From a checkpoint of a small sound classifier: log mel input, held-out accuracy 99%.
Rows from block 5 of a small sound classifier, named by matrix and row number. Each number is 128 + 32 x the weight over its row's rms, rounded and kept within 0 to 255. All counts start at 0. Numbers have three digits each.
After each channel's rows are labels from the 100 clips, of 14976, where the channel reaches its highest value: "responds to" is what is common among them. Only what is clearly more common there than usual is listed. The data: read English sentences (LibriTTS-R).
# c30: last pointwise conv (model.blocks.5.c3.0.weight, 320x320x1), inputs 80-159

c30.248:166162172158171185170134159129166184149133118170145190156140145202167126168116149151092146140143167132123126142155139160121132187136154131172132138153165152129206155153158123164138166162164139143126124142136140144125158190168137196150168129
responds to: voice: male

c30.227:154140140153131123130146147103129149133109139128146130145082152117131112141121135117128093103122130134116122138104070143069083130098145114119101135096134147098143128135141152157090130139139136128139084134093106127098131114122123130137138093
responds to: voice: male

c30.61:077118123130114106124082119144124124112170113119101131126174105129136156109115098145126174135132115140165142116159166116140157102158109164126149092152117059161133117113125088131165113132113104156113172101164147113170111095133112144088122148
responds to: voice: female

c30.224:151147147158146110122162163109110157158112104113129115128082117121114095111089107095108097117125140112104111115109069142065083111094129087101086132113157130098161152113136161145110142104165115105122079145086111156095141134103114152119145071
responds to: voice: male

c30.285:130120131127128145133140135136134136144145142126114132132135135125137136135133135126149143112132136133138137133128131127128135147125129128134134144129137147133129144121126143124143124133139139133139125145138143145142136119130141128135129127
responds to: voice: male

c30.157:091108085099085093105091091136102092109121103085098084110128082082097113069149114121121152102128095103099111104153129087149129077133096109097134070128103049142096103099095092095134094090097119094123164100138112113138103043098115096061097156
responds to: voice: female

c30.12:165125146141130136135172154135133164127123105132128136131110138141136118136124159120119118068133135124117120118094076132088117150105134114124101185125150153119143131132150179136114134134155137109128082150117140123131135145130100151164140116
responds to: voice: male

c30.135:143126153147146178151138147119155153147133129140118143145121150147145124141131130117128124103146158130124125141128127140114125174110150125148122130126149169125144149131137138145131143145148160133163109160126133149119147135143140144125144112
responds to: voice: male

c30.180:144128086134126098069163073133122085097130118133144105111117150110125140151123139117131105121134088107129129123105107145111118097126125105103113177102073147118094096159110167084135137086093112125123114094110146094126103163103102104173085115
responds to: voice: female

c30.256:164122159126097156159195155124118149141109142110127128158107178109105101151112139116130096098104163148133104178052058148089100168097146137125088204085152180088138125129120187158107122150149124165133066132088123140094124140114110082166142080
responds to: voice: male

c30.38:139141184173140152153119184106129168136100118145136153130085140159134087142098126104075091114117149103085114114065075157087097152078148090130084096111157144089170148139157116165095177128156144088131063143094093135090156156134122170101174083
responds to: voice: male

c30.124:086116095112112109115076092145120118124141100128121097109160101115123144111152106128121203098142107109128125103154145083163166108150110145125169088158118083153121118132116085110163105103113119117131202116188123126173116099134127118083113171
responds to: voice: female

c30.222:117125130118123116117127124160108138118148114133114129101154102132114125113152131165097171128114117104130146106142161107154150109155104120112148134156134128160143126113127133128156129115127110106099161123166147119158110138102137125129135171
responds to: voice: male

c30.58:137097069100096080084143065123083068078118118112128068101105115065105124103109128111111113138118073109115117100119098121105103074122108111090096148123056114121076073130068142074127098096066089134117113077106123085122065127100127077136063118
responds to: voice: female

c30.155:072116101127110112109071100139118121119154105123112103111154084099117137103140096127113189107114110107138133099147140090147156098144111146119166076141117083164122116112115071115163109107117111104115203103186139122169113089120134123073116181
responds to: voice: female

c30.125:093120088057081084076134076164074085119176116076134079096145102056085174126162130154135174150107081113159147102135144103165157085163081150089147168144096109172086110133092137071168106067109090127085170101170173109171091130082126072158082168
responds to: voice: female

c30.86:079117104105115099098083112126108121128138119108105097112174087078106123093131102158123178156111101111136136104213187095149150079151108141110151094200109078157120124093106091101145105108113112117108200112162122124142114099105131116085108188
responds to: voice: female

c30.42:126126136127129141135135134126140137158143148124129133133140142135138128135143133130151144103134139142138136138143142133130135146131131129136139146142140137130130146121130139133128125134150137143143129151145137149139131127141133125133134135
responds to: voice: male

c30.27:140151161167164162156125167130131173146107098145118149120079116151134075133110123118044106121131155107079090119108098143090112165092140091142114110147172155097194140134156129162092159142168144115123093145111107140102154150139114182104178102
responds to: voice: male

c30.307:074119102102114094104070113123097110121139124090101094113159084093100138095144114157131173177100101113128125107208193098162155095145107143117187089199114076152116119089108085105141104100119107105109201119179121125145114083105126110082114193
responds to: voice: female

c30.218:084118111101101105100089119126113114121144129116104107106157063076106133091112106163113158183124100117152152104206173101126136093158090165110122101203114082144115108071115088117149107110113113151120157118149140112144113069101163116091111141
responds to: voice: female

c30.63:107125111117114100117106129115111117121107128094108103118136094066102097090133120118128134117116109138136128137211146117130109090122105133097119084182119096128120118092115109139108104121118125119121139122136107123112119079094111109094116140
responds to: voice: female

c30.37:163129144149129160144191130137153119122115132137153125130081166132136111150120148122123088103137151125123123137016053144108107157097163098144093170078130176108099124152140184122115144135124147130160080140088125113109144149138137105156126095
responds to: voice: female

c30.119:120089066081089095084129065142058085079147075081077051058140091061073126094133130127064150145064076048136140056122135099119134074136084134088117135129071111151100070102062132057157093065081053085049145069133164076141054134061134067134078136
responds to: voice: female

c30.18:122117103145151074086096108131129110102131082153114130091155105155135128115140122150073148117134085076131149080144168106151136080144111138116140096157109098149127113118141097110134131104099127101135148107151132094142135133135112169099108152
responds to: voice: male

c30.217:119122072078091112108151064144097089103147126093151074107135113081080144135117132120143136148107110104143129121150110119104118103144094124107113193136074151141076114152091157070157107081104095144122125112124142117139078147098148050179073112
responds to: voice: female

c30.172:090119101110114103106085100124098114114147119103117098111167090086102145100150106162137179154110100118130125108209193100173164095173111146112201104211114085156108117101104101114153097108124108113112218111178123124157101097105136112102113201
responds to: voice: female

c30.185:143130173199205175153147175134183172120107088195120233156119137231214081172098143133061122099172158084110106122128124169099128165121162104199113161154163165106193136158203134154104193139137177112154095134121114116109183194201108240133188108
responds to: voice: male

c30.236:070113105105108097106077107127101117112141112110101112117166082101113133095149093172118174156117105112137130109188211092176162089166109154129182085195109069149126116083108070114141095111109105114103216103174119110158106071106127122090110205
responds to: voice: female

c30.113:147112069101088082070201083142119084087121112115131093093114138082121127119122156130112112127106075084133113103073088112112116084116107102084135206091074142114084100125106194079136101090086105114114103099115147085115094148112098092183081106
responds to: voice: female

c30.30:199145135186145127122165128109194119115087123156212154155088188154165129155106188115113076093197127150107127164114099166096085137128162114147083160098120131096120122192162160138079153156120191163255062113085119109084168134202092148173133090
responds to: voice: male

c30.29:117116054117093099098124060129126065093107114106145072128111123093104117124136121126118117103142096120102109145131113113137118084124109111108134140125065096114046090128113126085118111114086115137152123087119110089128096118124104066128065129
responds to: voice: female

c30.110:130176161194161144149139160126191154143119126177176182156123164199179109190119146135098117078151142119130129138116127171104115150126177119186117152125158165110162160172196134149100196132146162121159102141123107131108184185175113179135167120
responds to: voice: male

c30.207:128115106119076110107189103165147102114125132107164101121127164099123106154113145129123114109141116127142123142061107137118110111113128139117101207094110152100086121150135189103135127118109152152165099125103138109124135137126110074185104095
responds to: voice: female

c30.24:133124121129126074091144127123122115113117106124131113107120134108121103120103140101086105111130087113121118112084109118103090099116111100091072149112109133110121114127129141124108116102108131100136091119094122101110125135101096124136122083
responds to: voice: male

c30.70:132082120105124127136128111138098090068139130135102126128143119127111128112144143128109147112103128142140140150088138119131139129132112148113136125113100107137116059121079123117134090133094098143098138064146137063145090132108114131128115133
responds to: voice: female

c30.219:162111123134146077082129120125130134096101093139103150120090118110139097103115139129076104085134084099093105092100101116106095089111108086094115130122120134111146102119135133143109117121118131110122107111101111108102130119111085155115134110
responds to: voice: male

c30.221:144146193206158204179123184127205157153115140175169188176110169222191087193095123126113101109159188135110118169098097188099110199107213134209095115125173175095154152161181130174111184165162166149182087159108103143096180158195120163108175088
responds to: voice: male

c30.197:144155159161162150142138144140153176158136121152168177152129141172152111161119141150097137118133138125123130124141140153115136145127150107166122146156172135134204159158170141155124176147155137129133114140137128148127146181147125165142170129
responds to: voice: male

c30.145:130106111158157102093130125143131126074135084172106144127125135160156108130121125148062129104148084086108118110095114126118111094125140121134134130120125113125134088129145118128126137107101112102108114077115124070132123123151097170106123117
responds to: voice: male

c30.109:170107127129120089101132131119135137110073116124105117114098121094116072079107136097092081072138107122095091125160082101107080087089105099082113121136129128097130113101115120139079096131114139125138085130093088117084141100108081127104135093
responds to: voice: male

c30.147:086103111129133131125091113159133099111167109143104123121174105155131155095168114148113189124143131101176160140102150068183172128160115181145179080113125097177124107110126087128179105136108114135127180103177177104188129101162149146066118179
responds to: voice: female

c30.138:155108158147143144134157164133132149109126083135098140113113116139124089112120140112058120108126133086101125098073096119114122146094116102100104142106165148121163115121140151136113135122131142086121101130115124104124150139115115161124171111
responds to: voice: male

c30.216:127104083092088083085191083154098082099135118095131074106121141063096135124126149141108120121114092108154134126060098120129134081126113131082132195105088144127078099128106191082139111097093109117112123093119158104137087145093102048172092120
responds to: voice: female

c30.9:095109071079071086075090063130076075098158130101116069079162072079088174073136107118156153190098076099161150081150153097143133083145081160099124099136070068159066106090069107058180092078086081128102146100138161112161076069096161072120063128
responds to: voice: female

c30.53:110103066095091091089140073136115056080137115104128068109138119076098142124142128151123131129109085114141134115115132122150130090144113132105138171124072121141063090132093128063124112098088099132129136103142143097142097121110107067153067135
responds to: voice: female

c30.261:128146152173152121115127163108124149129083111143115140118094126134126090117092104094086090102120114107079093112049083143090093133092148086120083106096149133094145133126143129151089159140143136088119079149074084130089145138122105147102148083
responds to: voice: male

c30.245:153144178174148163166136173109149147135101104154151149141091165174142086162102134118086086088120157118105114147043071166085103175085181120154075117096149174092150131161152140163089176151152145116143066146084099131089151180147097144117158084
responds to: voice: male

c30.284:167124089110119100085200102133113103105106110113125111120108145115127122133107147115128093152122091109116094132126091120093107103098104090102113202127098161088112108127116185110125110107098124122117097116105123111100108146101119118194103090
responds to: voice: male

c30.88:141103110105124107098165114140094129103128098109075116091132072102108125067127154127094137067096094097113106098132133072115128104117066105071121171129125134131138107097113158118125102100111101108079116112134137107144106124094097134166128125
responds to: voice: male

c30.59:153122125113105121116218123139118116128124143115156109126114159101112139145115137112145113112123118131139099149051084142084114123099124122095111230101131172108103134153120199110132130119127123148127088127108138131116117151115129087225119084
responds to: voice: male

c30.253:075125099107103108105072104122101116121143120100111104105172084088109150104149110152136194182102102117148149108189185089170158101165098160113182084164106074164110124093104075099157099097124105120100208106186125122160109097099146108082106191
responds to: voice: female

c30.174:123127152122129141135123143146121148131139116123097147114140103138125123113140148144101150149120130112131144107125159107129142141128117118110137135158155128148166129116139125137139125129139124104110138132156142128148133148118133144130151140
responds to: voice: male

c30.65:138126159172158146158121168121151146111137134173137208177119151187182108167132151116112110122155164163152155167049106169106122152136189144190102132082141098119168109140163129181114173198137128195135097092109124100124149134187109173123158104
responds to: voice: male

c30.255:128120118115125139121138118123143131151147147135120118124129130123139142127145136117162143120132129134135137121150135127129132133135127114128135146135127140141115141119104140116141124130139135133151131150143141151144126114145133116140118132
responds to: voice: male

c30.259:153128065167136085076166077149139089079130095146163142117104160168159127166142153117118113103139075100122132114008068150130123083118171110159105163070090118137110110162146179087127164109080111103133106094110157078126134154166119128143078111
responds to: voice: female

c30.152:101093115130131139136092112150131093087168105137106106127170087147119144100171114155093178138141141095167164120124152087175171142151124167144165090139115078168088075119117092123160087119089126127128173087177165094178122090145152130074120174
responds to: voice: female

c30.168:140132154143139180153145157120149157167137149139129150158128152153151135152130137132141138093146157146129128155140139149115128184127155135154126142132155162128150160128140148139129134141165155144158114156138137170134144133149130143133155126
responds to: voice: male

c30.177:099104077065077083067146058171091077101188120100113071088167107048087191109169144158130177158104076095188179104106144096158165086169077180068154163119079132180067097118085138057183089056083097127095164092174189102178081123076149049160080167
responds to: voice: female

c30.247:150145191182191195178136190139194218164138133190148230195137164234205109189125143154119147114174180142145137167161149171112135195143178147210140158164214172119213164173201136182121174169198168163151120148141123152134176169213136221134208127
responds to: voice: male

c30.78:177132138145147096096126130109127151122096110137137120130082127103132112124117118132091088101131102117086096131100087143107092132109129080104109093130138123091162124124152127147088138136135127104141104136083097135090135130115096137115144110
responds to: voice: male

c30.228:160129193168167201173145189129196205158150126178129210181141156220195121178110148146118153127174187144138134151165149145112141197141164147189125158167199169131201151140177135173136161163178161155170122140148135148133164163184123193145202131
responds to: voice: male

c30.91:102156106216147119110120103129178108105142074174176194157153180220190104206129132146057146115177108100133136128123162188149132115149205138238121129154109123129112118173194127099119207107110144135171138099143126090132165165205104179112114135
responds to: voice: male

c30.316:096111070086080098085096071139101086087168109107122066076153080070096173073144107119135168192125094085158161081149154095142156079147082158096147101140074090164073100110078093066190086066093096124120158098163168097172086077099161084106079142
responds to: voice: female

c30.85:135118099132131063074121096128131092078111101141118121122134130124144101138102094145071110116144086118123122136127135116116104079139116141110126137150091091106107080119134107121123130148086122161136117082114102069113116143121047125120099117
responds to: voice: female

c30.142:122150180168162176155127181139158173134124104153129182142130129187157094162109130127066136128143161093119108120146139150105127176118140129158111145158179159114195146146181124156114170124159163103140100152128122133125180180154123186119185114
responds to: voice: male

c30.186:110064080080072103107134068159091078086149086098083041085150107102086132102154141126097163108093093076144144105093129090158150102139084141090140139093085113150053069123064141059154051057080077097092145081155167089158073101099142074118075153
responds to: voice: female

c30.250:097110121126107079115071129145132127128138131128103125120165112108135133097122095160127166102144111145167151117131173098153137086157110170117141075147124049139135111104132073137151109155125126164149182107149114114146121073132090131061120152
responds to: voice: female

c30.111:133117070114099070066176083133111085100109110098137071092095130079101095117096118128114105158123077104099093113149102133104108075116111093093087181144073131110075109139093170072118098084093122106150097110088124112098105111105138060163064107
responds to: voice: female

c30.162:082111076094088092093112066153111097105185088101123082089170079095105182103138103126113186166115088090184170093133143083143151082161083173103135146147093099179072110117099114064199114081094105159109158108163190103189099109110161081136080143
responds to: voice: female