python train.py --train_examples=15625 --hop_length=160 --num_classes=2 --norm="batchnorm" --activation="mish" --depths=[9] --widths=[320] --label_smoothing=0.1 --loss="cross_entropy" --beta1=0.9 --epochs=149.9 --lr_schedule="cosine"
Rows from block 5 of a small sound classifier, named by matrix and row number. Each number is 200 + 40 x the weight over its row's rms, rounded and kept within 0 to 999. All counts start at 0.
After each channel's rows are labels from the 100 clips, of 14976, where the channel reaches its highest value: "top examples" is what is common among them; "loudest" is the band of the loudest frequency at the time of the peak. Only what is clearly more common there than usual is listed. The data: read English sentences (LibriTTS-R). In brackets: how many of the 100.
# c30: last pointwise conv (model.blocks.5.c3.0.weight, 320x320x1), inputs 240-319

c30.186,221,181,257,224,282,171,191,172,162,155,170,206,157,188,183,183,193,177,265,179,221,190,183,200,226,216,178,175,206,223,215,211,191,247,196,166,238,187,217,164,156,217,185,210,171,216,238,186,176,153,244,183,181,203,180,159,192,193,216,261,183,243,220,212,190,169,178,183,180,237,185,258,179,202,221,220,198,228,192,187
top examples: voice: female (99)
loudest: 250 to 500 Hz (36)

c30.253,120,215,219,118,190,196,203,225,214,223,216,150,212,212,201,180,196,204,188,206,116,278,171,133,122,165,203,205,205,123,197,178,199,230,245,203,217,212,142,207,213,152,206,198,204,165,187,261,204,208,247,216,198,252,206,213,196,202,107,169,204,245,136,152,216,229,190,209,198,230,205,215,195,180,137,103,231,194,216,212
top examples: voice: female (99)
loudest: 250 to 500 Hz (39)

c30.68,186,215,189,187,200,229,220,214,221,202,222,187,228,216,219,210,203,226,204,222,198,190,203,192,191,207,223,223,188,199,202,192,197,196,193,220,205,212,189,222,234,189,223,199,224,199,204,203,230,216,203,222,212,204,209,227,212,212,193,196,229,195,200,195,200,208,214,211,217,194,219,192,214,201,189,195,201,208,222,218
top examples: voice: male (100)
loudest: 250 to 500 Hz (36)

c30.292,193,228,194,186,193,229,218,196,219,205,221,191,220,213,223,197,207,226,193,209,199,183,182,181,202,185,228,215,179,199,188,188,194,207,199,222,198,217,178,227,222,191,216,192,223,190,192,216,228,202,215,216,221,211,220,219,187,208,192,196,222,208,194,193,206,216,196,213,216,203,217,207,220,184,194,194,213,187,205,213
top examples: voice: male (100)
loudest: 250 to 500 Hz (35)

c30.149,255,215,195,253,223,205,217,195,189,178,211,211,209,210,213,188,217,208,219,196,251,197,193,214,248,200,206,204,176,256,199,243,191,196,197,211,192,209,240,213,192,242,214,200,195,234,228,181,201,180,195,226,213,202,207,205,197,211,264,238,221,191,236,237,169,133,202,213,212,187,221,203,216,200,248,250,156,198,174,217
top examples: voice: male (79)
loudest: 4000 to 8000 Hz (32); 2000 to 4000 Hz (26)

c30.108,162,187,202,175,188,184,188,195,185,194,186,210,180,175,175,193,191,180,190,175,178,226,203,192,187,215,187,181,239,180,197,189,193,194,188,183,195,181,162,183,178,187,195,227,169,197,191,200,193,212,198,188,185,213,177,179,218,186,170,191,184,208,181,182,193,268,203,183,188,193,185,193,180,198,176,161,226,195,246,189
top examples: voice: female (99)
loudest: 250 to 500 Hz (36)

c30.117,192,235,209,194,206,223,228,212,230,209,221,198,228,231,223,189,221,225,194,216,187,191,196,195,190,184,235,223,206,195,194,218,208,206,208,223,206,216,194,232,223,196,225,218,221,213,203,217,224,233,209,226,230,223,219,230,191,218,203,186,226,215,195,191,209,203,203,234,227,212,226,201,215,194,202,183,207,202,205,219
top examples: voice: male (100)
loudest: 250 to 500 Hz (41)

c30.181,240,215,189,234,200,221,218,183,216,207,218,217,227,219,225,203,206,225,200,200,228,167,197,219,237,215,222,220,197,241,187,229,198,167,176,217,171,219,221,232,226,228,212,189,221,216,218,187,214,201,163,214,225,164,212,221,205,209,236,224,227,165,223,227,192,199,211,216,226,169,227,177,225,206,229,230,189,186,201,223
top examples: voice: male (100)
loudest: 250 to 500 Hz (37)

c30.21,193,222,192,199,208,222,209,205,201,193,204,214,207,223,197,208,200,208,201,210,200,189,215,201,198,217,206,217,211,189,200,188,194,182,175,207,203,202,192,204,221,196,201,195,220,199,200,169,218,213,189,223,216,189,207,203,211,200,197,204,221,185,200,189,203,202,219,208,209,193,202,186,201,202,192,198,187,196,198,222
top examples: voice: male (100)
loudest: 250 to 500 Hz (37)

c30.2,206,127,210,202,208,138,134,215,142,224,128,200,137,129,139,209,144,128,190,130,196,205,200,186,202,207,144,144,188,215,217,207,217,201,197,125,203,148,190,133,133,207,145,230,149,220,199,194,146,219,213,151,151,237,131,138,191,141,196,196,142,203,192,191,204,208,236,140,138,204,135,206,142,196,194,185,198,205,188,142
top examples: voice: female (99)
loudest: 250 to 500 Hz (36)

c30.44,170,204,210,179,225,195,213,145,166,195,204,204,181,200,176,189,206,192,213,176,176,147,192,201,190,209,191,185,207,185,192,164,169,214,190,189,207,205,190,190,191,177,201,180,175,187,212,197,192,158,222,205,205,182,186,177,190,207,181,216,204,226,193,194,198,203,159,212,197,202,207,221,198,191,179,177,197,212,193,210
top examples: voice: female (99)
loudest: 250 to 500 Hz (32)

c30.94,154,203,276,166,263,195,194,213,179,205,200,157,185,198,181,119,180,189,233,165,154,229,116,156,163,176,199,188,244,170,193,172,178,284,239,197,251,179,169,193,205,160,193,151,187,185,205,246,194,178,306,194,195,241,190,197,143,192,156,210,198,292,169,176,152,192,190,200,199,271,199,288,190,159,150,155,251,190,185,199
top examples: voice: female (99)
loudest: 250 to 500 Hz (35)

c30.159,214,158,219,201,234,156,159,209,148,205,155,191,150,168,161,193,165,173,219,191,196,187,199,199,199,192,157,164,199,206,193,186,167,212,201,157,216,173,202,157,164,197,151,183,176,189,219,184,161,184,208,166,174,205,158,150,207,164,207,218,157,211,199,204,193,149,207,151,170,217,156,224,162,201,190,216,194,210,171,173
top examples: voice: female (92)
loudest: 2000 to 4000 Hz (43)

c30.38,215,261,181,210,189,262,261,215,237,184,248,207,249,273,232,215,221,256,200,241,211,188,218,209,198,212,241,256,208,179,202,215,247,178,155,269,190,232,215,266,260,201,263,219,261,216,213,162,247,219,173,257,248,166,246,243,217,239,199,201,266,160,209,218,205,198,204,246,239,179,256,178,250,210,216,209,158,211,194,259
top examples: voice: male (100)
loudest: 4000 to 8000 Hz (36); 2000 to 4000 Hz (34)

c30.168,208,220,211,215,206,211,214,193,209,203,205,196,208,222,204,187,206,220,204,200,210,183,188,188,213,198,222,209,191,217,204,208,204,200,202,223,203,213,199,214,218,210,214,191,219,205,202,197,209,210,206,214,210,196,218,210,201,211,209,207,218,194,210,198,188,209,204,213,218,202,213,202,216,183,212,211,198,197,194,219
top examples: voice: male (100)
loudest: 250 to 500 Hz (39)

c30.0,192,215,208,189,197,231,224,204,227,232,215,195,227,222,215,172,202,222,205,219,196,219,175,204,194,168,226,231,218,184,207,199,197,200,202,224,195,206,204,228,235,189,211,173,242,195,199,204,231,195,197,218,214,193,216,223,189,209,190,209,220,196,197,199,192,183,192,220,212,188,222,203,226,190,208,205,172,178,197,227
top examples: voice: male (100)
loudest: 250 to 500 Hz (39)

c30.33,187,247,184,188,177,242,228,207,243,202,232,201,243,243,233,223,211,241,179,234,183,195,211,202,201,212,249,243,191,196,205,209,229,182,190,245,201,222,182,247,249,191,226,217,243,198,199,205,242,219,188,233,240,212,239,234,215,222,195,189,233,189,191,183,213,225,204,238,225,185,230,193,218,197,180,180,211,203,211,228
top examples: voice: male (100)
loudest: 250 to 500 Hz (32)

c30.293,206,235,158,200,163,238,243,167,240,208,249,214,245,244,248,202,243,238,187,213,207,177,215,211,196,196,243,248,158,205,204,207,209,161,167,258,149,237,204,252,237,206,240,194,246,196,188,190,245,204,142,255,251,203,248,245,198,239,201,183,244,161,210,202,222,154,202,239,251,145,234,143,242,217,209,213,153,183,213,234
top examples: voice: male (100)
loudest: 250 to 500 Hz (34)

c30.42,205,196,209,203,211,203,193,207,196,221,200,199,197,194,193,183,195,202,209,189,204,200,176,192,203,189,200,198,210,210,198,196,175,209,214,194,205,200,206,201,200,209,197,184,195,197,197,212,202,204,212,196,199,203,200,199,182,194,206,208,202,208,196,201,195,205,189,196,199,209,195,220,201,188,206,205,208,198,189,200
top examples: voice: male (100)
loudest: 250 to 500 Hz (34)

c30.255,218,184,211,216,215,190,188,207,192,226,183,208,199,175,195,171,190,183,213,179,215,196,167,202,212,197,184,186,204,211,190,210,171,203,208,190,197,186,225,193,197,213,188,174,189,205,200,203,186,202,200,188,185,191,192,192,179,185,217,212,187,201,218,221,180,215,194,188,193,192,187,213,192,201,218,216,203,198,178,187
top examples: voice: male (100)
loudest: 250 to 500 Hz (38)

c30.285,210,199,218,210,216,205,202,197,199,198,196,198,198,196,198,181,196,197,215,191,211,184,184,190,210,202,197,200,197,217,195,201,192,216,206,198,204,200,209,207,210,212,199,188,196,201,210,204,206,198,222,205,206,198,201,196,188,195,213,218,203,216,209,210,185,207,191,197,201,203,200,216,202,187,214,214,212,198,192,200
top examples: voice: male (100)
loudest: 250 to 500 Hz (37)

c30.235,205,204,209,204,209,208,209,209,212,203,213,202,211,204,202,201,204,205,210,197,200,191,189,201,200,199,208,204,188,201,210,196,193,208,203,204,199,210,206,215,206,206,201,184,207,204,201,201,212,201,210,208,205,197,202,204,194,202,200,213,214,202,203,202,192,195,192,212,204,208,206,216,212,194,207,205,199,209,173,212
top examples: voice: male (100)
loudest: 250 to 500 Hz (36)

c30.110,178,261,191,183,182,265,257,230,255,205,252,206,245,268,253,224,236,254,182,231,185,173,223,204,189,198,268,276,198,171,210,227,267,200,199,258,206,246,182,265,257,187,277,236,264,210,195,220,266,235,191,269,260,190,246,270,206,261,168,181,263,193,177,184,223,200,205,262,247,192,262,191,256,194,190,178,202,205,229,270
top examples: voice: male (100)
loudest: 4000 to 8000 Hz (25)

c30.258,186,246,182,196,180,243,232,200,257,204,233,203,242,237,248,218,219,250,177,224,199,202,234,209,188,197,240,252,186,198,202,208,229,192,206,245,197,233,192,256,255,195,249,222,248,206,187,192,245,206,197,255,254,209,234,233,216,248,199,173,242,211,199,192,222,211,207,242,234,185,231,198,228,214,185,186,213,205,201,242
top examples: voice: male (100)
loudest: 250 to 500 Hz (34)

c30.199,272,171,226,265,212,163,183,197,184,210,179,206,197,154,187,177,186,176,225,175,269,208,174,226,257,211,186,165,224,273,208,214,174,206,207,187,206,190,252,166,170,271,185,172,179,214,228,172,181,204,192,164,173,181,187,163,179,170,289,241,162,195,239,226,217,209,175,184,187,209,175,214,176,191,237,257,182,195,183,184
top examples: voice: male (100)
loudest: 250 to 500 Hz (40)

c30.198,182,234,199,178,200,224,227,210,214,205,228,194,225,226,229,197,220,230,198,218,180,194,201,192,174,191,234,229,182,190,211,190,200,202,205,233,204,226,187,238,240,175,224,182,213,185,187,196,221,196,203,224,235,202,226,227,199,225,188,190,226,211,186,197,208,208,188,233,233,201,218,203,228,190,177,188,204,200,186,234
top examples: voice: male (100)
loudest: 250 to 500 Hz (36)

c30.122,244,226,194,246,225,234,221,209,236,198,219,197,218,228,217,203,198,222,222,207,249,185,211,223,241,222,233,219,206,230,202,237,212,200,180,232,189,222,233,236,240,225,235,216,222,220,217,185,233,227,190,228,224,183,225,232,217,219,244,226,227,186,223,230,191,205,225,217,230,197,212,194,228,210,243,246,183,213,224,217
top examples: voice: male (100)
loudest: 250 to 500 Hz (35)

c30.229,202,211,207,205,208,209,211,200,212,209,205,193,206,205,203,183,198,205,203,199,202,184,183,185,203,192,209,213,202,204,202,205,195,214,203,208,203,200,189,210,207,201,203,186,207,205,203,213,213,209,215,211,207,206,205,211,191,206,202,205,211,214,196,198,196,216,197,210,204,203,205,206,208,187,196,204,210,198,203,209
top examples: voice: male (100)
loudest: 250 to 500 Hz (36)

c30.119,228,192,239,214,251,186,199,207,144,190,183,194,165,192,174,201,204,183,224,174,226,223,182,209,218,221,176,174,233,228,213,217,189,220,202,184,243,193,212,189,166,213,196,218,164,214,238,196,174,178,234,195,200,228,182,171,216,195,223,238,196,222,224,216,204,218,176,201,187,241,196,241,193,203,225,213,216,212,204,198
top examples: voice: female (99)
loudest: 250 to 500 Hz (71)

c30.23,205,196,207,201,213,202,191,196,197,201,202,204,196,198,200,187,188,192,200,189,202,183,184,194,205,200,190,198,213,206,188,197,187,208,201,193,203,196,213,201,203,198,192,193,186,200,204,192,197,200,202,194,204,196,200,194,187,192,213,201,196,197,199,212,201,220,194,193,201,195,203,202,197,202,202,204,218,202,206,200
top examples: voice: male (100)
loudest: 250 to 500 Hz (35)

c30.265,203,219,194,190,201,208,214,198,217,213,216,191,213,209,201,198,200,214,210,199,203,175,186,185,198,200,211,207,178,196,189,208,199,204,195,209,203,211,188,210,211,196,211,194,217,207,199,205,217,211,205,209,215,199,200,215,185,210,197,200,207,199,196,191,194,202,203,215,213,202,201,195,210,196,196,190,194,203,199,218
top examples: voice: male (100)
loudest: 250 to 500 Hz (38)

c30.131,197,283,164,199,167,264,275,229,235,197,275,207,237,289,240,241,257,277,186,243,197,188,249,227,187,214,255,270,196,177,201,203,259,152,162,274,176,266,208,274,256,192,275,203,259,207,208,176,272,197,148,281,276,154,251,254,229,275,182,184,276,144,210,201,219,182,214,285,271,162,287,151,279,210,196,207,172,205,181,272
top examples: voice: male (100)
loudest: 4000 to 8000 Hz (27)

c30.191,178,268,184,179,167,258,269,213,228,219,274,230,257,277,248,263,269,263,178,231,172,235,295,237,158,218,252,264,176,165,217,180,244,178,224,271,153,270,196,271,244,175,269,219,241,188,181,183,259,183,171,281,274,236,264,238,245,283,169,172,272,185,184,192,244,175,183,281,271,165,281,182,269,250,184,177,179,212,169,271
top examples: voice: male (100)
loudest: 4000 to 8000 Hz (31)

c30.182,142,199,222,126,191,194,215,225,205,211,201,171,209,213,190,175,206,207,195,175,138,229,162,169,139,180,207,209,208,151,195,170,195,227,230,217,217,206,135,207,209,132,205,190,196,183,197,250,218,210,242,219,211,236,204,203,161,205,130,174,198,243,145,171,171,207,210,210,215,225,198,225,202,160,165,145,244,192,205,212
top examples: voice: female (99)
loudest: 250 to 500 Hz (68)

c30.179,194,204,198,205,214,215,208,199,212,216,214,188,200,210,206,194,197,213,209,209,192,179,197,195,202,211,211,218,181,203,189,204,189,196,195,215,199,207,191,211,209,212,198,204,216,197,199,197,210,213,201,211,214,190,199,204,203,209,199,209,210,208,199,195,196,206,218,207,202,197,207,203,198,187,198,195,202,196,210,211
top examples: voice: male (100)
loudest: 250 to 500 Hz (38)

c30.146,209,200,184,210,177,192,185,190,182,199,185,211,182,187,178,213,197,183,186,183,214,198,228,217,219,220,190,195,203,238,200,227,210,197,199,175,196,189,208,190,168,214,196,242,185,207,204,209,184,213,203,201,191,210,179,182,224,202,217,195,190,197,218,201,200,234,228,188,190,180,188,190,193,203,211,200,189,202,218,196
top examples: voice: female (100)
loudest: 250 to 500 Hz (59)

c30.17,206,209,196,207,198,213,203,205,209,211,213,194,206,209,210,191,205,213,196,196,198,192,185,193,200,184,204,212,208,205,195,198,194,197,202,209,193,206,204,209,208,200,204,178,203,190,191,206,213,198,192,209,210,206,209,206,181,204,209,194,214,192,196,206,190,212,182,206,215,187,207,202,203,188,206,211,210,189,188,203
top examples: voice: male (100)
loudest: 250 to 500 Hz (37)

c30.74,174,255,182,184,173,247,249,224,245,206,237,189,252,243,241,230,223,248,178,244,186,178,228,197,197,204,252,245,193,193,197,198,230,184,202,253,200,240,187,248,254,185,245,202,250,207,199,210,244,207,196,250,248,206,232,239,215,230,189,182,253,193,192,187,216,213,212,239,250,185,247,194,228,204,183,178,222,200,203,235
top examples: voice: male (100)
loudest: 250 to 500 Hz (38)

c30.34,184,239,187,183,190,238,220,210,219,205,227,197,226,232,216,219,207,236,194,220,185,193,224,194,189,220,235,232,201,194,202,192,215,192,193,229,196,224,184,232,226,187,232,208,238,196,196,204,225,203,205,230,228,219,226,227,213,228,196,189,227,202,197,187,217,215,223,226,220,208,219,193,215,207,182,192,215,204,212,234
top examples: voice: male (100)
loudest: 250 to 500 Hz (32)

c30.274,153,150,192,154,186,154,159,206,161,193,163,183,174,159,166,209,170,165,179,171,152,179,199,174,139,213,162,156,234,142,173,150,147,200,241,165,207,165,163,160,155,158,153,136,161,158,187,205,162,153,183,156,151,139,164,153,201,158,140,174,162,188,158,171,233,136,147,155,158,199,167,187,165,210,157,156,207,219,187,163
top examples: voice: male (100)
loudest: 250 to 500 Hz (42)

c30.76,227,255,172,221,186,275,245,167,252,179,254,221,252,258,251,185,220,256,214,236,227,178,205,220,224,204,252,250,199,212,202,207,211,189,144,251,177,238,231,281,251,201,245,209,260,219,208,167,244,178,169,253,263,175,236,254,230,229,230,200,266,180,224,223,202,153,205,242,250,172,247,184,243,221,215,216,168,189,175,240
top examples: voice: male (100)
loudest: 250 to 500 Hz (37)